A small image FSQ autoencoder, trained from scratch: decoder norm batchnorm.
Rows from block 2 of the decoder, named by matrix and row number. Rows with one number belong to one channel. Each number is 128 + 24 x the weight over its row's rms, rounded and kept within 0 to 255. All counts start at 0. Numbers have three digits each. After the name is the row's rms in percent of the matrix's.
# convs0: first 3x3 conv (decoder.mid.2.convs.0.weight, 192x192x3x3), inputs 176-179, a 3x3 kernel for each
# convs1: second 3x3 conv (decoder.mid.2.convs.1.weight, 192x192x3x3, transposed), outputs 176-179, a 3x3 kernel for each
convs0.25 099:128073079119140078115125115085123140122189144125147092121140132131127109139110117120119130137101134114161142
convs1.25 095:108118195135133115164124139138144133124136141148161177122144119149148117101111133144131109156097121173150130
convs0.26 081:132110127122097074117135128131147134144133136134153105177181160124108119127176120121125121157127145164139115
convs1.26 081:170161111145150155169145183126125056145147134142157138165102101151131123114142129121140151152149151130159129
convs0.27 093:124127105104056066140078132149142113134132123154126167143159163112146144153112120111104107088160105149165167
convs1.27 094:125149127142078113158172166112130129112142123140147149101105061104156114091118078110099133113155108145133134
convs0.28 105:128123141085102158095119097139125119144151108105148125165069156159088145152094178089070083106047088113075090
convs1.28 105:159159133085144136107097110134128159141121140120134088132099101174098102135118117155146149127125143135160119
convs0.29 099:134153133176153139130129126130160134166167111126126096124108093127139113085122111105154138097110135115153121
convs1.29 089:088083077110086062113127074192135128157119121154124123126133098130141058155113095120156147149145162084123138
convs0.30 109:122124139132155116126137146126132154129145134150130149134150142133126142166160124131111138120087124109133151
convs1.30 102:072070108077084104100146128119112142110130143114135144126054084095116120081083119104152134157173152114149133
convs0.31 098:098070068126115113160134155109152125120158154114167094138153142122117137095136124115118083100129136091101113
convs1.31 096:111116070200182164135148136126130107106137104131107108176150123100136118150166122131138110138131133125116132
convs0.32 112:137136141115164113123143148143173152158135123150129121184114164136102150143078126126169127105136110156123128
convs1.32 117:133123130160120111135189115137106093101130090074090060116163174101174129095145141117118132139172148115082114
convs0.33 082:132140135112082080162103158141110193132118158122115116140130168143152146121123128146105149139127136130131132
convs1.33 074:140134131130109138103133098137114121108143122130141153105135106084155128095129079134110123081126130155122138
convs0.34 088:101127121109149065118140146104117152165184134133099113159162101165209101121173105108122094086105100129101100
convs1.34 083:113159143135096099144154135139113117142170131138093121127116122161119102129095080145169129144155124148125135
convs0.35 104:067063103124101109111130118097175137104141130094129099146181116126155129143163107107173104108136110114105113
convs1.35 103:125100117164096082157186144140152139100141146146133138105123093121109113133121100138152145132134138134125107
convs0.36 090:137144115148156144151117139132116142176168146156175151147154122130150114113098156160146145126158159150163141
convs1.36 089:136077121110131129110159124125112124112109106090092112094155113169124121132136139132114116106135079103131073
convs0.37 111:144115147092056105134138146103082095076122098107105081143112120098108093145136135125088140157067129129095131
convs1.37 118:179154184153171136108046090172139140153175123142141099165172150132178106132150136155115109134095114128119114
convs0.38 105:091108107121104124126118143127134100127091112130125121113132110130123126123092124197159181142171143184168132
convs1.38 095:169168143134120134130168142142127127167143169155139151153107128123133131145141133088085086099104110092121129
convs0.39 090:110114135107132138134124138155167124110118086157192158141138135110175131139153121088122049103125107127172115
convs1.39 095:156130152160173191150162165135119112166145120101110089103130142154133115122127102159134126137137129141116143
convs0.40 102:155165145126121122146155117116161099149103134111150087109115161124102172097104150104135128143131147133197120
convs1.40 101:074155103149132127125082118181126174175159129181133142152119175112150118123078117121091137141138132128126132
convs0.41 102:121091118113104091122159155133105094129129168116118148176158130136101115129108092155132118162138166175109142
convs1.41 100:063068090182140151122117094079127126067139111104093109157168159112174148105132130118138119123115113147122109
convs0.42 117:141114088122128134152151117097112118122093128101142094138120149129104119111105153131124110117054150133094160
convs1.42 132:159199153081069080153158115148133163140131132130140149116122114163173153088096097121129117117119140136144129
convs0.43 108:152147113107114127145155122156155101141113126140118089077079100137132131114108107154156163167095134174139104
convs1.43 112:166181161176154136129141122123128114124138126143115125121139139081099114136138171117113136144148148103112118
convs0.44 101:094112120098087125131113133141110117133083136113113105169153124108128114136116091138133155129122109130123116
convs1.44 102:127114143165149176136126174119119112140183131120129129126151118127158157109148093116125111133130116103129102
convs0.45 088:120062089111112115094066099102088113119150109123139148132133124150167117137166152059123084127104117093121102
convs1.45 080:065117123155129140149153129129111152102124127164184159119125136150093116153120145174133146144099123205158151
convs0.46 111:189119152121095101133137124145129144073088091150120080135134138074092133091113094147076127157094156158089118
convs1.46 113:134130162098107102118107092169146124196195134148165061153150147168151130152103137102104123132144148115132127
convs0.47 096:133145142129143134122139134132118132131111128130129156130142110128114122125117091115115096134104117145134124
convs1.47 086:069103066145128136082127130093118115099131128108112094120151146141129129105143149101095115111149116133142155
convs0.48 094:115164133168136152111149120166177159122102146148153128126089125125141157146120133132135158119160128134113124
convs1.48 099:155096116153177086127138176116111125100104124077117112110077116125132112154177143141169151160115153127134123
convs0.49 097:117124121084070121162126159102133122090110138114105105142125137146102157152108138112110142112171136122132105
convs1.49 098:150136129121116168142148128149144156107134167097125158154119103109150129149141107157142116156148153119095126
convs0.50 093:136153110121097091121099140152167146135132143153150168147143135141158157121115123147110161126118112172135147
convs1.50 088:132143146153161120086133088128132159157145151104097052116167135083085089136149125154111138138168138072091110
convs0.51 108:120128134106149153123120119115125061110161156133121106186106113088094161158108139153128139118144164146132143
convs1.51 110:183109109127161147177102130151087097096109141130131091118111124116095206131130127101143119136147174131126126
convs0.52 084:108109128130058136119147137122121128097068137079144103139077166138106148145134136158151156130132155132132136
convs1.52 078:137165161123090122090152117137131102155165135089142129119084116141190150153111170085111125106131127114128120
convs0.53 091:160125158149099085150113119097129126091154112108119126128110130145110113110100134173196193144169158153167155
convs1.53 081:116135119124112120085066137131153104116175089101114126114125109099134075148131110112100143060103117048092109
convs0.54 109:136101131095112097117148113133106080114146115105149094110093093135103132105140105196138151157107140172103155
convs1.54 098:088094103147183164114127096155117169157156129168121180171133175183156098140106138109111127083068087096127076
convs0.55 113:149158146173137152133115127144148175119140114110115118124115150084129165132144138109174123091183136089114105
convs1.55 111:129093114096104110129137096139142149154074145100115097080112116129114140120144105134153121142100130133110133
convs0.56 093:168087121120078091132114108152127127120106158120114103137134113111131108150126101119178168131192131165146183
convs1.56 090:138156168162168123117156136131135126151151164115111097181111105179130119166146132092101098105125120147114121
convs0.57 084:106071130115073067133118113120109094103123145113108111142117129137149150145142113159130183158094121135153132
convs1.57 077:151089158116130124145093136116147118172172158114166153151130097145127100118108116110164141171098164149138155
convs0.58 111:129118146140106147113109104142147123138089109133167151116153137116079098145174132115157104121151154145121108
convs1.58 118:133146126148139093127146150122148102137125122156149125135091120178136154114097119140146111067090122148131138
convs0.59 099:128037100081070089108127106145134119171147133112092107134175144170124126135112148109152137059167098114132114
convs1.59 108:131220172152169166145190166098147095122186105085139144128115150125107089110133147111123142114152131111150158
convs0.60 090:097069124058093082097127127121083160135171158121119132149126145137122145144138125155170152158135135146180146
convs1.60 081:118146160157155171153191153119125118140100121118112093144144155160121137129118122102126113117109133096093101
convs0.61 096:101152096129143152160124139106119107139097141103120153133111137129149148157121154143151168158165177120161141
convs1.61 091:125125105102127113193128184119108124101131101102131130076117053088118086167145119110130155137116109079137119
convs0.62 096:100121148128031143111090158156141121143131106130150091138135135163134169140124117141170145133177114091179095
convs1.62 093:172151123140165149144160130098157123093088119108165082142114135078096089117158155129149116163134131097143118
convs0.63 105:124099120150101092164133139116122151136150137110138130142129117142132095105158100109117152126105156128112184
convs1.63 098:064123090097098088134106124089112079096140055119127077135075098173140125151116117072143129095146111080131110
convs0.64 114:104117110127118138162140096179132149115096129115121136146142108133128124125092115114147137119142109153140157
convs1.64 118:149120129111144093151139166109127118112150127107142103153120094088100090113126094102123124155135174128128134
convs0.65 097:163109136108079096147136109180160167142120158131135131158134156094076150099096138114098112174159172146133130
convs1.65 091:121151113095112110110116148131133150119135123109103063142129126171130127184105128114115106076131122125135122
convs0.66 106:123113152081091068152137160119114071158076099119102108115169109141157115076140098106151116131119104096179134
convs1.66 109:144157167146187137103141147149136122134182124134125147136147122112110120128091146104105138133126147130178122
convs0.67 106:109134100125173128121096137122101099148114097125103099122042103159109115107112107122128106129071117110110119
convs1.67 112:124090143140159119140166150136162153161105156154151176117163101139127171126132150131127133129113130140114107
convs0.68 120:163148140106139126143138129143141124091085079122135131132101127096074115129099124178120189164077187163090155
convs1.68 143:141187129147131112086065122126107094143144084144131096130105123175162123159102144132117128109131120148133148
convs0.69 096:137141168146184130141151126092092109145116120118112090129124098152160135169174136153134136151101148120107127
convs1.69 093:097076094114157100111122079198123169176106173149156132097124127116092100126102106123149137170136144135116116
convs0.70 095:111116147146127162129138144142134133116087123158095103143086099096125107175086111150153175131115101117153142
convs1.70 099:088074119128177148165120148125152116126096161139191130142130105120083155145170094138160148117130106108119098
convs0.71 086:127112090105042123123093128139193141094121152082158114151142112096131164093150112124159152148128167108154142
convs1.71 083:154147159156104138202107165118118164089105120096097112144080114102124156151168106124101149100101128113063159
convs0.72 113:117087110136165133185193158088133135078180210128135149155103150151093204107133130146113094103060109121089088
convs1.72 113:089086114120145146153136135130132114077139127112182096162133147086091099156179132128119135185151141153122126
convs0.73 097:124101132129103139152165120113138082124139106077119071117131115092099143137145145163128175141146102125108129
convs1.73 087:119116100089105112095101122182157162170135120157120174133141091156135159123108137136139118129132101114107115
convs0.74 092:112108101127136141136143197133085107144118143084104129168128164170116130116101135139159157125153138130128140
convs1.74 087:087114119110093134078102132108105139112180143142135144087106179129147132103111088087110105129142151136117102
convs0.75 094:091115127116114148115107130176164150141151152138159120150142131140122139130141121127136116144128091118114114
convs1.75 085:064094125090130129088152158142103141079075147123103074156168155122106161128130151139111134157116132120106099
convs0.76 095:122094088121128080145104149130110139106133148129103148097144115143169140150079146113087124136156145103137090
convs1.76 099:166178119154151108208183166117137112112166079106107136063127073142149080115164080137125150114117145146114134
convs0.77 093:103115126147102138137134122150143165125101148111127111100120118171116136140117117188136203137162163136138168
convs1.77 085:080143120117108089085119114096123112107112123122141131159083077127118098154124143074096104119105108058126077
convs0.78 104:133117116119158093132103094095156116156150127094086114117106099166154170131079122123133127145077094140160132
convs1.78 103:195137171144128148134130126135187145126166135103102103131145116136140108158174101110109141173158124131112109
convs0.79 094:077112109133164126134127129075138170126147170108151127146147127124146134134143112141159118148130169133150140
convs1.79 095:120103158126141147155200131141081122072085125117064106171163155145125127106116125133107107152125140143113131
convs0.80 090:097130098068106098134114138129141148120154113133118079142114117140149147151171136115096101089066089088132115
convs1.80 088:122159149124103157156163151155136191112103167110104115149095123174126142106111125146159112146101122144139119
convs0.81 104:144141124136117095151114130104114138132125125075125132170128146126123134115175131139130153127148148097132093
convs1.81 098:098113129145136128173149161127120143106143143097124142133116116118117131122134127145135125125119167146141136
convs0.82 094:131117083154149154105142150121098112146159154108120122140137152127134176111108136098086098120088077086102106
convs1.82 092:115065095160067164166168174121128148075103126095114130103152136099090135101110117146146106146139122136135119
convs0.83 110:129108131147108149129132127150129128113098153125149123191119140180135156171143111146114100141161148138125094
convs1.83 113:137134137141185143148116107090105094090136122092114094125078148105128132119100137141144115130155157142171149
convs0.84 087:083114084109142123149127123140136173134162139097156128127124118109154109092142131111153112121125183143135124
convs1.84 080:112150163100080127154196136123068100094127119103070126094116104119115128119133158117128113117143137165126154
convs0.85 103:101144152105146098123128134126124130151132135128081082109100128169119126129095111159141107129115083174139117
convs1.85 109:099132154102120100144179182157141180113140144109134156115162157101119115105121181123136143127145139139123134
convs0.86 092:115085102139066111156155126136137089132148132089140084095114116138103110125113100129147119129098127164125135
convs1.86 085:132142134150111132147164159126164186159158127119128108188158162180164135158151137103087118126072121121089099
convs0.87 108:117111115132104129113117134130129117117121108130098120105135098169163135108157123099116138088092083132088132
convs1.87 113:123112118188135148122170160140135144131118136132092118096127113083092109155128127150130157104129138124128151
convs0.88 114:103125139152119171113134145171098102144100104135098113107088160142090168102059142119144144138107076153129120
convs1.88 125:122101131093118141142158148119116168145112177120145143139153166151141188138103176144137136137161124166152149
convs0.89 096:138114128126155137130117129170132150109132131150124126151120113126053146127103103116160132138149159165164131
convs1.89 102:102149122125111152083122101144106137119096127104104058167163177137127114160151168108113099152122123093104107
convs0.90 101:101091118116092153120113134134117132131052079130133120106155121127170145123143115102160117178155149117146134
convs1.90 101:165159181178197163131134123073096077127094143096111144108101104117119120116135165139116131134129105143155128
convs0.91 101:122138099119103119134071147129155133121116119114072136102144160192160163174080153121142110151186136112144101
convs1.91 097:136128116126099140176154175131163161124140144135077202097169113097131101106160130118117109149166139138136158
convs0.92 088:109072082128136127130124160114152084117121144135100137116114128136131166135120135112121118124131126092142147
convs1.92 088:083091090114147110197211131072159141113146157133157147087132110129149119123167101143160131157148110135112128
convs0.93 101:147152129138152117129115108166140148135153165097121169143134162155118125162113142195177174141181121180135159
convs1.93 098:082113154153137125102113140093132109117117107086101114110135087129097132142159130128106155081103090110069100
convs0.94 099:136137131146135147131160143125140113126124131121120097134135112137128145129135096087116120115095111115140110
convs1.94 100:073088104068058077094067087130157160142126183144149123125115154093114131137143122142142116149144131125151112
convs0.95 104:106034074122179141101076136118116120112154113127154151137140157112094109101110076140117130134168148153171113
convs1.95 118:072133126119200122167147157115073133088103118111111113148167128134108103127128131126093092118096126141116132
convs0.96 113:126112117080119076130113129104144090135152130114177131135115137150107165088094119110114154151097143108141166
convs1.96 117:118064167159204191142119129110141138120121137101125118130142154092138101119170138135150148143134117119117131
convs0.97 106:107170145158102148109131125145144119162123148123102102135105097108167179134080133124114122142199133151118102
convs1.97 116:152123121132109170102127139132155129137085144123134089127076089119145159155182107129139150143145122136112108
convs0.98 099:121090122134115091139123138124132110149133137166142146157146137152082097128062106156150132167168127210157172
convs1.98 098:119095052158169131091146118121098063149131097138138093148164183161176156120143110120108117102110096089141096
convs0.99 106:136129118146086154118127104146116114099107140118140137170140140108128136140147125124093134171148088104070071
convs1.99 104:091067089134135148153116109100136116072129127110163089102135088118162145104162108141144120203149151134121127