config.yaml
decoder_blocks_per_level: 2
beta1: 0.9
weight_decay: 0.1
Rows from block 2 of the encoder, named by matrix and row number. Each number is 128 + 24 x the weight over its row's rms, rounded and kept within 0 to 255. All counts start at 0. Numbers have three digits each. After the name is the row's rms in percent of the matrix's.
# pw1: token mixer expand (encoder.blocks.2.mixer.pw1.weight, 128x64), inputs 0-63
pw1.21 098:121133142085151083128185103120179154126139137098133062096161107117085155129094122140124124145114135157158123102088142142114136146156114112135124140134135133150113137126139130158135068112137133
pw1.22 116:116144141138128109143127134146051103137113123170123141139179131124123089141167075150138146123161167118168134125128128104116080124108143152106112139095095159158145139118127122123177134129142130
pw1.23 098:113137167141086157103137071128131129125129098150146136119132126165124138144117103119118124140146079131120115126131106117191108099148073129164124076109130097099104129159162131140140171124128113
pw1.24 108:130085129103179153155143120131119162175126127165140116122106164108114155125152117100138153077105148086127127098175113097154119148108125148155137133131120088145107111145117100124078147114143140
pw1.25 087:115117132114154149124131127121145145148143119146116133076082133118132151139147110118122146123087141096134179129159089132103128126072116103102162130106172135154090120164084131162110132083113150
pw1.26 103:147152111165111133103145109109129128140094063172085125103163094136098124164116122113148133158094097157159142108150130140127099115147122143143163098124144140118131085171152141118140156120158130
pw1.27 108:136164147102103104069135098148090122082119084181104160122149086138137143104130136087150137157134117133157099105130132125125154124114093123158122099139145133132156164130145130085121157124122118
pw1.28 108:130132132156084152089122140125112152138067108120144119100090126117153101109069117124118138129102154135133113138123075136096156103146130162116148101155145161121129137155150143186141125125134092
pw1.29 083:115117139063110114193121132155139116139147141170122120162134106107130126113145113109151133143139158121151099145139135135124104159115114094159069125093135150170114114165113155140150099095153133
pw1.30 097:145127136139112114064168102142116111115152132154111094129118107145195105105092148113103097157162153131099118138107128137169134129161120103138113109128109157102133129125154130151126083112096091
pw1.31 105:145111123177092156101176169135108110130128123102134126140097120133118104140080111135125178128159136160161123145109104126057091122125169142123132095135112159093114126126140153154133109138127126
pw1.32 094:134123108138146136136113099128089151137155121124112185122102188138115121119142087153154098132168119141174107106145089132135119114152087163089125145155124116171131149131115136120078157142118124
pw1.33 100:114163138103178118168100153136124096110120103123105129114150120134148151144116097145083108137170124109183125136113142109172114164137055121115102144108127127110165135122098110110150138125135115
pw1.34 108:113113143130080118113149148094138176154139142044162074108149094126100118067121127102106126141126134128116115122114124111101107150101139136142126100127117126148124117151151158114111106106151127
pw1.35 089:119121145141127114141138120101153122124109117114076129089181064143108148114059139135129125167139100111129126127144133122090160131141080115155147123143126158158136097141131138161120144079133125
pw1.36 093:098085143115140187189082102152083105116123121161117135118096155151108131156152084158125111124141086101152127107158099136136107125113124145111146128131145127137112127165102099137141142140121106
pw1.37 099:115130102123080123123144167135147152141111156051109128135120084118071112132147130142131145143124127157192131131110131121147095128141143142119090125120071145129105115144105124125150084117127118
pw1.38 104:149111134144087133139153143102169155100124121120101119104180111136099147143078165101133123135148137134148084122123105142107163139114153089154151119131126147106117151111167156162146127145084086
pw1.39 101:153123113113154155185127146123095148138149134160157121136133136122118114134149052131158105111127078079165144126134123131119119149104129124170110136139137111195109138148103111101142113117108139
pw1.40 108:109153157176127112108133150159169158125100076129127106129136142119144123113136105122137121164057058122125146140161140120125141111179104113135101111167137117116144130133151137110124117125161138
pw1.41 111:114193124126124113125147153116130144135169130150098153114107113112141091126064161124117170109111108135111102125135132136128171120126108149126151127119107173142090140171139131163085100096143108
pw1.42 096:131150130122076097099119110136131129097085139146093158121136125129054141135134143124149165161133127124105100106139113139144174118106119077128114105140073128124137156139148162095132095125145115
pw1.43 087:110140107142108127074148157095147098103106146085167092120154141165108155170105137119138122146139159143146108125133129122123094094099149143172129163135136098143157144105153139097130138095096105
pw1.44 133:130118129167065122083135158120145119112117153118123100106127154164114107142088143146114117102137155157087131130121172152113178129166161145153144141131136128088143164093160119139110128131124097
pw1.45 081:120097161145154181131114175176121180125149128126149147129114119152134145112123128152108170128075101071141130114170143086145104116101131102098115127136149127134146121161125118115119158126142121
pw1.46 106:156154125105172129126122162167090134114091071176084167143107107124140104135146135138113108145159092151132081155119124124160121135170098134083127112141137151117128135106136116127120137129161136
pw1.47 099:141119116126099137109114103093092140124129127068162117124112152107109146111134109139155143140100141078110134163163076163122161098147145159150129169092147125100137127118154141163109092109120116
pw1.48 102:113136132076183142170129151151078120127105148151150143166107124098107120141120076150168119098107108097130122099150108124102105149136147136132137132163103107121114118107131120155130155117172161
pw1.49 113:143102108104093134131138096150080115101099153114167118124116135135120121117144096134117136180173118130099142141126154124089136144164138183055138110132117147129109109149138149150142099132161136
pw1.50 102:120101136120155131099118158137080115136090134113072176148080149137138147170149115122160121164117151149130132153136145114163101133127093184102141118130128106121128170143118113170136142107141132
pw1.51 106:136136107106140170128138072113135102120114158096153114109166109120168128142128112106167082091145130149132115111093157153127154128125163099154104120122145127059125127138121145091164103136127123
pw1.52 084:178098148107105133143153100124118121111116153155151143121112147121111091102142097180101150095121169119106137108137121103143110181115145111119101138097065127066129113124120124138150128137121140
pw1.53 094:122187129117130097084162109092165130132124118137094101111164080127129154148064154142137134144177128137165106143128146148134149130132144116152143152113152108122106160155138139090142145130137107
pw1.54 098:147135142085168167148095106129066101113118119170100152127103111091160105148170085129151123137084136073154138138121121121139082132130107128118105134121129145132127126106120132088134138140154131
pw1.55 099:114146117149082119092137069106089103108093122120138100103093155143111109137142190122124093140147151165130115139128120153165133145160169126132159155158121125099109157115116142146121161137115120
pw1.56 092:119157127134156121109106164149093106122129098170120149097154102156182148121144130132111133106149150115183093143138143115147160093151111120113117166149168144120145126134142103116107146126182092
pw1.57 111:156125103093070135129168165087163138139126110077142148116125083137141153160107127109108132139101138146074116141130116128094147154144146135106121132111137159138119129106112151189129138103113105
pw1.58 094:134117107165111139084126174137179122135099133109159149149135109110111098121120112146139143109100117154102161107096156148118114129178118152103143140136148138093151084082102140168091138131138146
pw1.59 089:138080126119092145153131102153096115120122096093114104123079133131094142129138114102088130131145156136079149124110114135129148132121130152115138120129114182060152105107109167157136115126095156
pw1.60 110:113147109118096087119177141106179124136146087109136135103134118134084173121110125102149113122154118133128087116150121157098159103121143123152168136098161118107153130149125152143189158127120129
pw1.61 101:149157107093091150076162074105140118141116091069106152121135115136072177128122137126125150159092135127125159134154138150136155097136141106122111133109158130089136129106129145129132117119138111
pw1.62 125:109144112119157095104132086122168131094117127121151076100100156118130114146126137114167132098079118111115121128131134117106159085111126134141138159144181119125138146119087115181113169154157121
pw1.63 095:124096116123131116115129126134109138106122115092122068118126130120091129081178141144084133153172160161110131150109159164100166098123135145075144124118108122127134114147122139179140103116106104
pw1.64 097:145151102107099126122151186173149157122129119034140153106129110132101137107135170102125115153103173135105119121154133158111153121133115136157117148123141143125116099131138137118151118108094106
pw1.65 100:140109129088143145169121103108091123125119130137143122180099112130103120146180134132140119142108165168131146112128102138118155154119134118093093130164142132158115147089063116107151083153128145
pw1.66 109:155150120144111137080119137164112093142150091137099172113147100147090105127114141109132151122130074155141093125151174115127109131135109117101141109145101130171107164115171114142122171155131119
pw1.67 098:152148156126148106128136182171128117154131094065113126142112121126104114144117144116147138119101102097129142115113152103107115148181090096088104082148119142086136121152142098145101152130125136
pw1.68 075:133166113131121146058145082129125096130122135126130119113155115107136162131089135093143110133103133098182101110130118125118121156157108124157178163097154124128144125126180133098115152117093145
pw1.69 102:134140132142067113127166124113145123127159122094137140129164062136093123123085125126067124150179121128106110135130138142111142156136134057144152134120145147112143126125171133119123133113103131
pw1.70 085:109126105105093093112158139120156159085137140133124093124147097112133154169101114135065130182125168127165134118125135147155122146122150103129146150126159154108144151138131153154118087150095104
pw1.71 106:136139099095087135105112091143120122105105134132131113106128157117138157146121150114128112096135113111123154150116117172189175104095144113138146152140124130114145178144105115195144176131141125
pw1.72 094:157130131116114132129131181110160142156158118110117081102177123126098115135117107130188113148099134113159132109129143090085117153079144136172141105125103113136156135128145162097130091127142113
pw1.73 087:143144109088151098118147148109124129120144088117128099106133074132168162109102133155124157136127122172112106131091103122153127116132135078128142136139115130085143120088161132116146195116123092
pw1.74 089:152169113166138131138111133138131117121110089183099106151141102145085125165106149117142136119060140130121141148139103110169146133146083141159115093136170085137147101133123134128153150131125148
pw1.75 090:123170185108118116148143125114139109136113144085096122098116141106095160152125129091150139125142111123093115120119143139099113175156102068134118116115097101129156120173161105142153095115121107
pw1.76 109:144139132106102100116177112141098102143136121090071151152125097117114109118113130115090126108157146175090084115132151133145173141142095076129130101126109149140150141125161143138152111130162127
pw1.77 092:155105144088152135171080076141119146121129126133115116138131177113096134133190138158136104101203145109143130116125143129140149124105128126101133151116122132130119120097116095111114113112078131
pw1.78 106:143166152138165153168153145132116135116142120085144082076181148098152124139125105092106108089144129095133118126173125126125142133095142111185159117113111115128132126140127100110110136106130097
pw1.79 114:131143108100108123181127116169086118102120117135097174159101092148145110156129088128169112175153134152112122108148137111133118136100088134110122148153103114150090156127140134156140147124176136
pw1.80 100:146137132093120124154130144170058089127094104126113106186111132124117120122120106134116120173147144133108148101140091116153109160141080156116101103138135139145124118164143124186119121108122131
pw1.81 118:112122128110124131100144125115163160148147131104129060091119167138116164113104147146116141074148125146124127145124120115105138066135177109129178166132155111110128154110135125100125165135116146
pw1.82 089:109173117174117130108128089131157097103109110081124127091100101132096122101062151149142111158151116119103114135128127140077150087143140110144164143132121105114145138097159133125130130139102105
pw1.83 096:116136130119128104132130139098109149081115140129158104146154090125127115140207134103099086141153140105161146106099126148138127171068108160116111130124081126094143131123118118120157142105149130
pw1.84 094:113112131153077111125135153107147108126095161148168072132140142175104140122128132126178133097104134133139101118114139112110135114113170097159110131139118075108133160139158134071127149147146132
pw1.85 107:112128165154164154122112183138122110158158094118135125141090134108163098160118108165075135098140146107141125132124164114123059136119095137141115128126121132119130125151101111134128167078131116
pw1.86 097:149121159076118134172141157122091101137113139138079130122140111103086094125171063126107165096149138135169151115123117117135105124166118115141120087110116108112114148142150133116129098105136144
pw1.87 098:124093118124093132082137113093152145138104164111127136129109126125135100144185107122168113095113163088165100116125142113067138155106178151153135135149151117110122139121167108129145143099124125
pw1.88 080:100125118122114128129163101144079139118135098087101088126070158096131163092163139120118130140147124093146145144145131140150130101110131156131156139078128176104142119124126146162157139112159101
pw1.89 091:168109147157059089096131099139106106131105097137163117171087137117086156117159143118156109114096133117133115168140102178124130140124137104097144118119133127090107130121131113141103140153119118
pw1.90 115:118161126143093119124140102082127119121124061174114111102186111148107139131111131134185141149111083133139169138153112166151153139124124100124138102137129128153114092138147137117139141132157156
pw1.91 112:096134123173131125094157111122077163132153089115121112107085147119118145132129124125098118105128104140077130120149094104137163113128124141073135128142151160108116103130124128196116126083125137
pw1.92 117:107142150143192105134097137098137145109123137082153100153090108090173107139193148133113119091113115145138116123122103146163163089112140156117133116123157107119133119151108133120116121101151112
pw1.93 110:137107106114156179162097088159072089138118150128163127133113133121109140132118130121135121121142103120108135155141113133148110130109088130118127148127128146179086147179088100138094120078126116
pw1.94 098:127132133149099103063165131142082132147168104074115176154146103134095128117131122126119163132170135125125154128155104138151135174101101120138139117127122147093127096120128175128128147096125137
pw1.95 094:148123122074124141166122131125117141148105122162160147147145136158153124132185087133108123123128127100125143123168130086131104118119107115133091114122115114165093130168118125188108099104178144
pw1.96 091:133145109137081122101141113117128146151148133083173084117099082116176129124082164121085138169148125127137125116134151134064154145137141132131166135126120140087120135144159152133118103134135134
pw1.97 089:123097102161134120118148117155106128102073098116131143124127158111143134116089142105084108135115106148124126152139085150121147094125066121091128139115162149115137145147114129087115136164079092
pw1.98 074:135120153128129106170125086117119092099115102134143151160104094151110115132180084182144134089061140101102168099131120119110113141134146128116138141150122137120120175152133116111121126144114147
pw1.99 100:095144140103104123138156115125113149110113113136143125137172085131147135166139149089175176117081135093132130105117134131122111119148164105198130134126114132105125176131119136098127113172148106
pw1.100 082:110133146104152148165081125132103132102131126155148139130112139126172134128154085165196096101100118092159148146137128130151095130130142182125109134145110091148119157117120117137116140161119088
pw1.101 111:142175141111176113155095140116162098134116129142122151144147151121100124137123138128138097107130148139158126119134158117141149146111085086188104133157147093128130158117100137082118181118101102
pw1.102 091:108135115144164112110161169083139152127135090081166106111152076111145164120145124097118107153070128128124129143158125158131122137134127086173173126130144107115120141133117097122146140122101135
pw1.103 138:130134140120121133064119180150117148127158077094089158122157113136143160135128095121115122164163163121125120125149143141144090144098089148115126140111105145155122104146138153099140151092087140
pw1.104 087:127125128117106126157139101096111103112071048156136177126108097138129092130142108167102121118119179145092085133106129121138131118128118100110104116128120142143166114096143156145142115131145121
pw1.105 089:116116146114083114164137152156116142114121132190113164112115134137103114130124095106116209141172114157155113106101113132119126121142098115112119109151160129139095133167144154132131148159164137
pw1.106 090:109145149076100115081135094148154112101121104127142121108138138141087136151102154112133127104097121092128125125137175101102134108129107141135128118153168090090122166161157121132124192144134141
pw1.107 091:132117146134135113125171105144072111134134171103109173175123150116092119108134105114103145145151151108083121120122093110175122115134124180102154127089141112165118121152128143141146103150120154
pw1.108 104:114116111136100104093153085134153093102127114077151106132135128157074085126088120139172122125093152164135117114137115146091166091151157144121149120115147109138110133130168130154145145143148128
pw1.109 084:132140161145105147083143140113163126139154120072092155129115106121129116134129176158144146120157125159120103126109144115097153117130129121162132119151137110124132126148182134040128124143093115
pw1.110 088:140100111103102135136159143120151133133134101093154126120115109143096131122161109132158124105082170112117152100119124132116104146138200155133116110088101096113139137091092125159150073143154139
pw1.111 091:161125137117135150142097090162123129128103122133139155096148180119124146152146084132091133128156098147113100140120125132170169165131088155071146105168128144127087155114103138156127116123111125
pw1.112 087:138147132129070086147144082124180126106161107115142158107112081132111147137083106115127141157133130167107115115109074131118122126125106098133132083114104110134141152168157133105140118131157131
pw1.113 095:106128140066143144151108125148090111103100128118137155125127116122138110150171052124136145123141120097157132115123117103136111137117135132131115106145124143110104136196120139105136188136177122
pw1.114 103:159121121147130124107111133128119114131094108068071134093120116130103123117133160128175121125116145169149118165118167125156173131147177123113145182124145128094155159120119139153153112128149144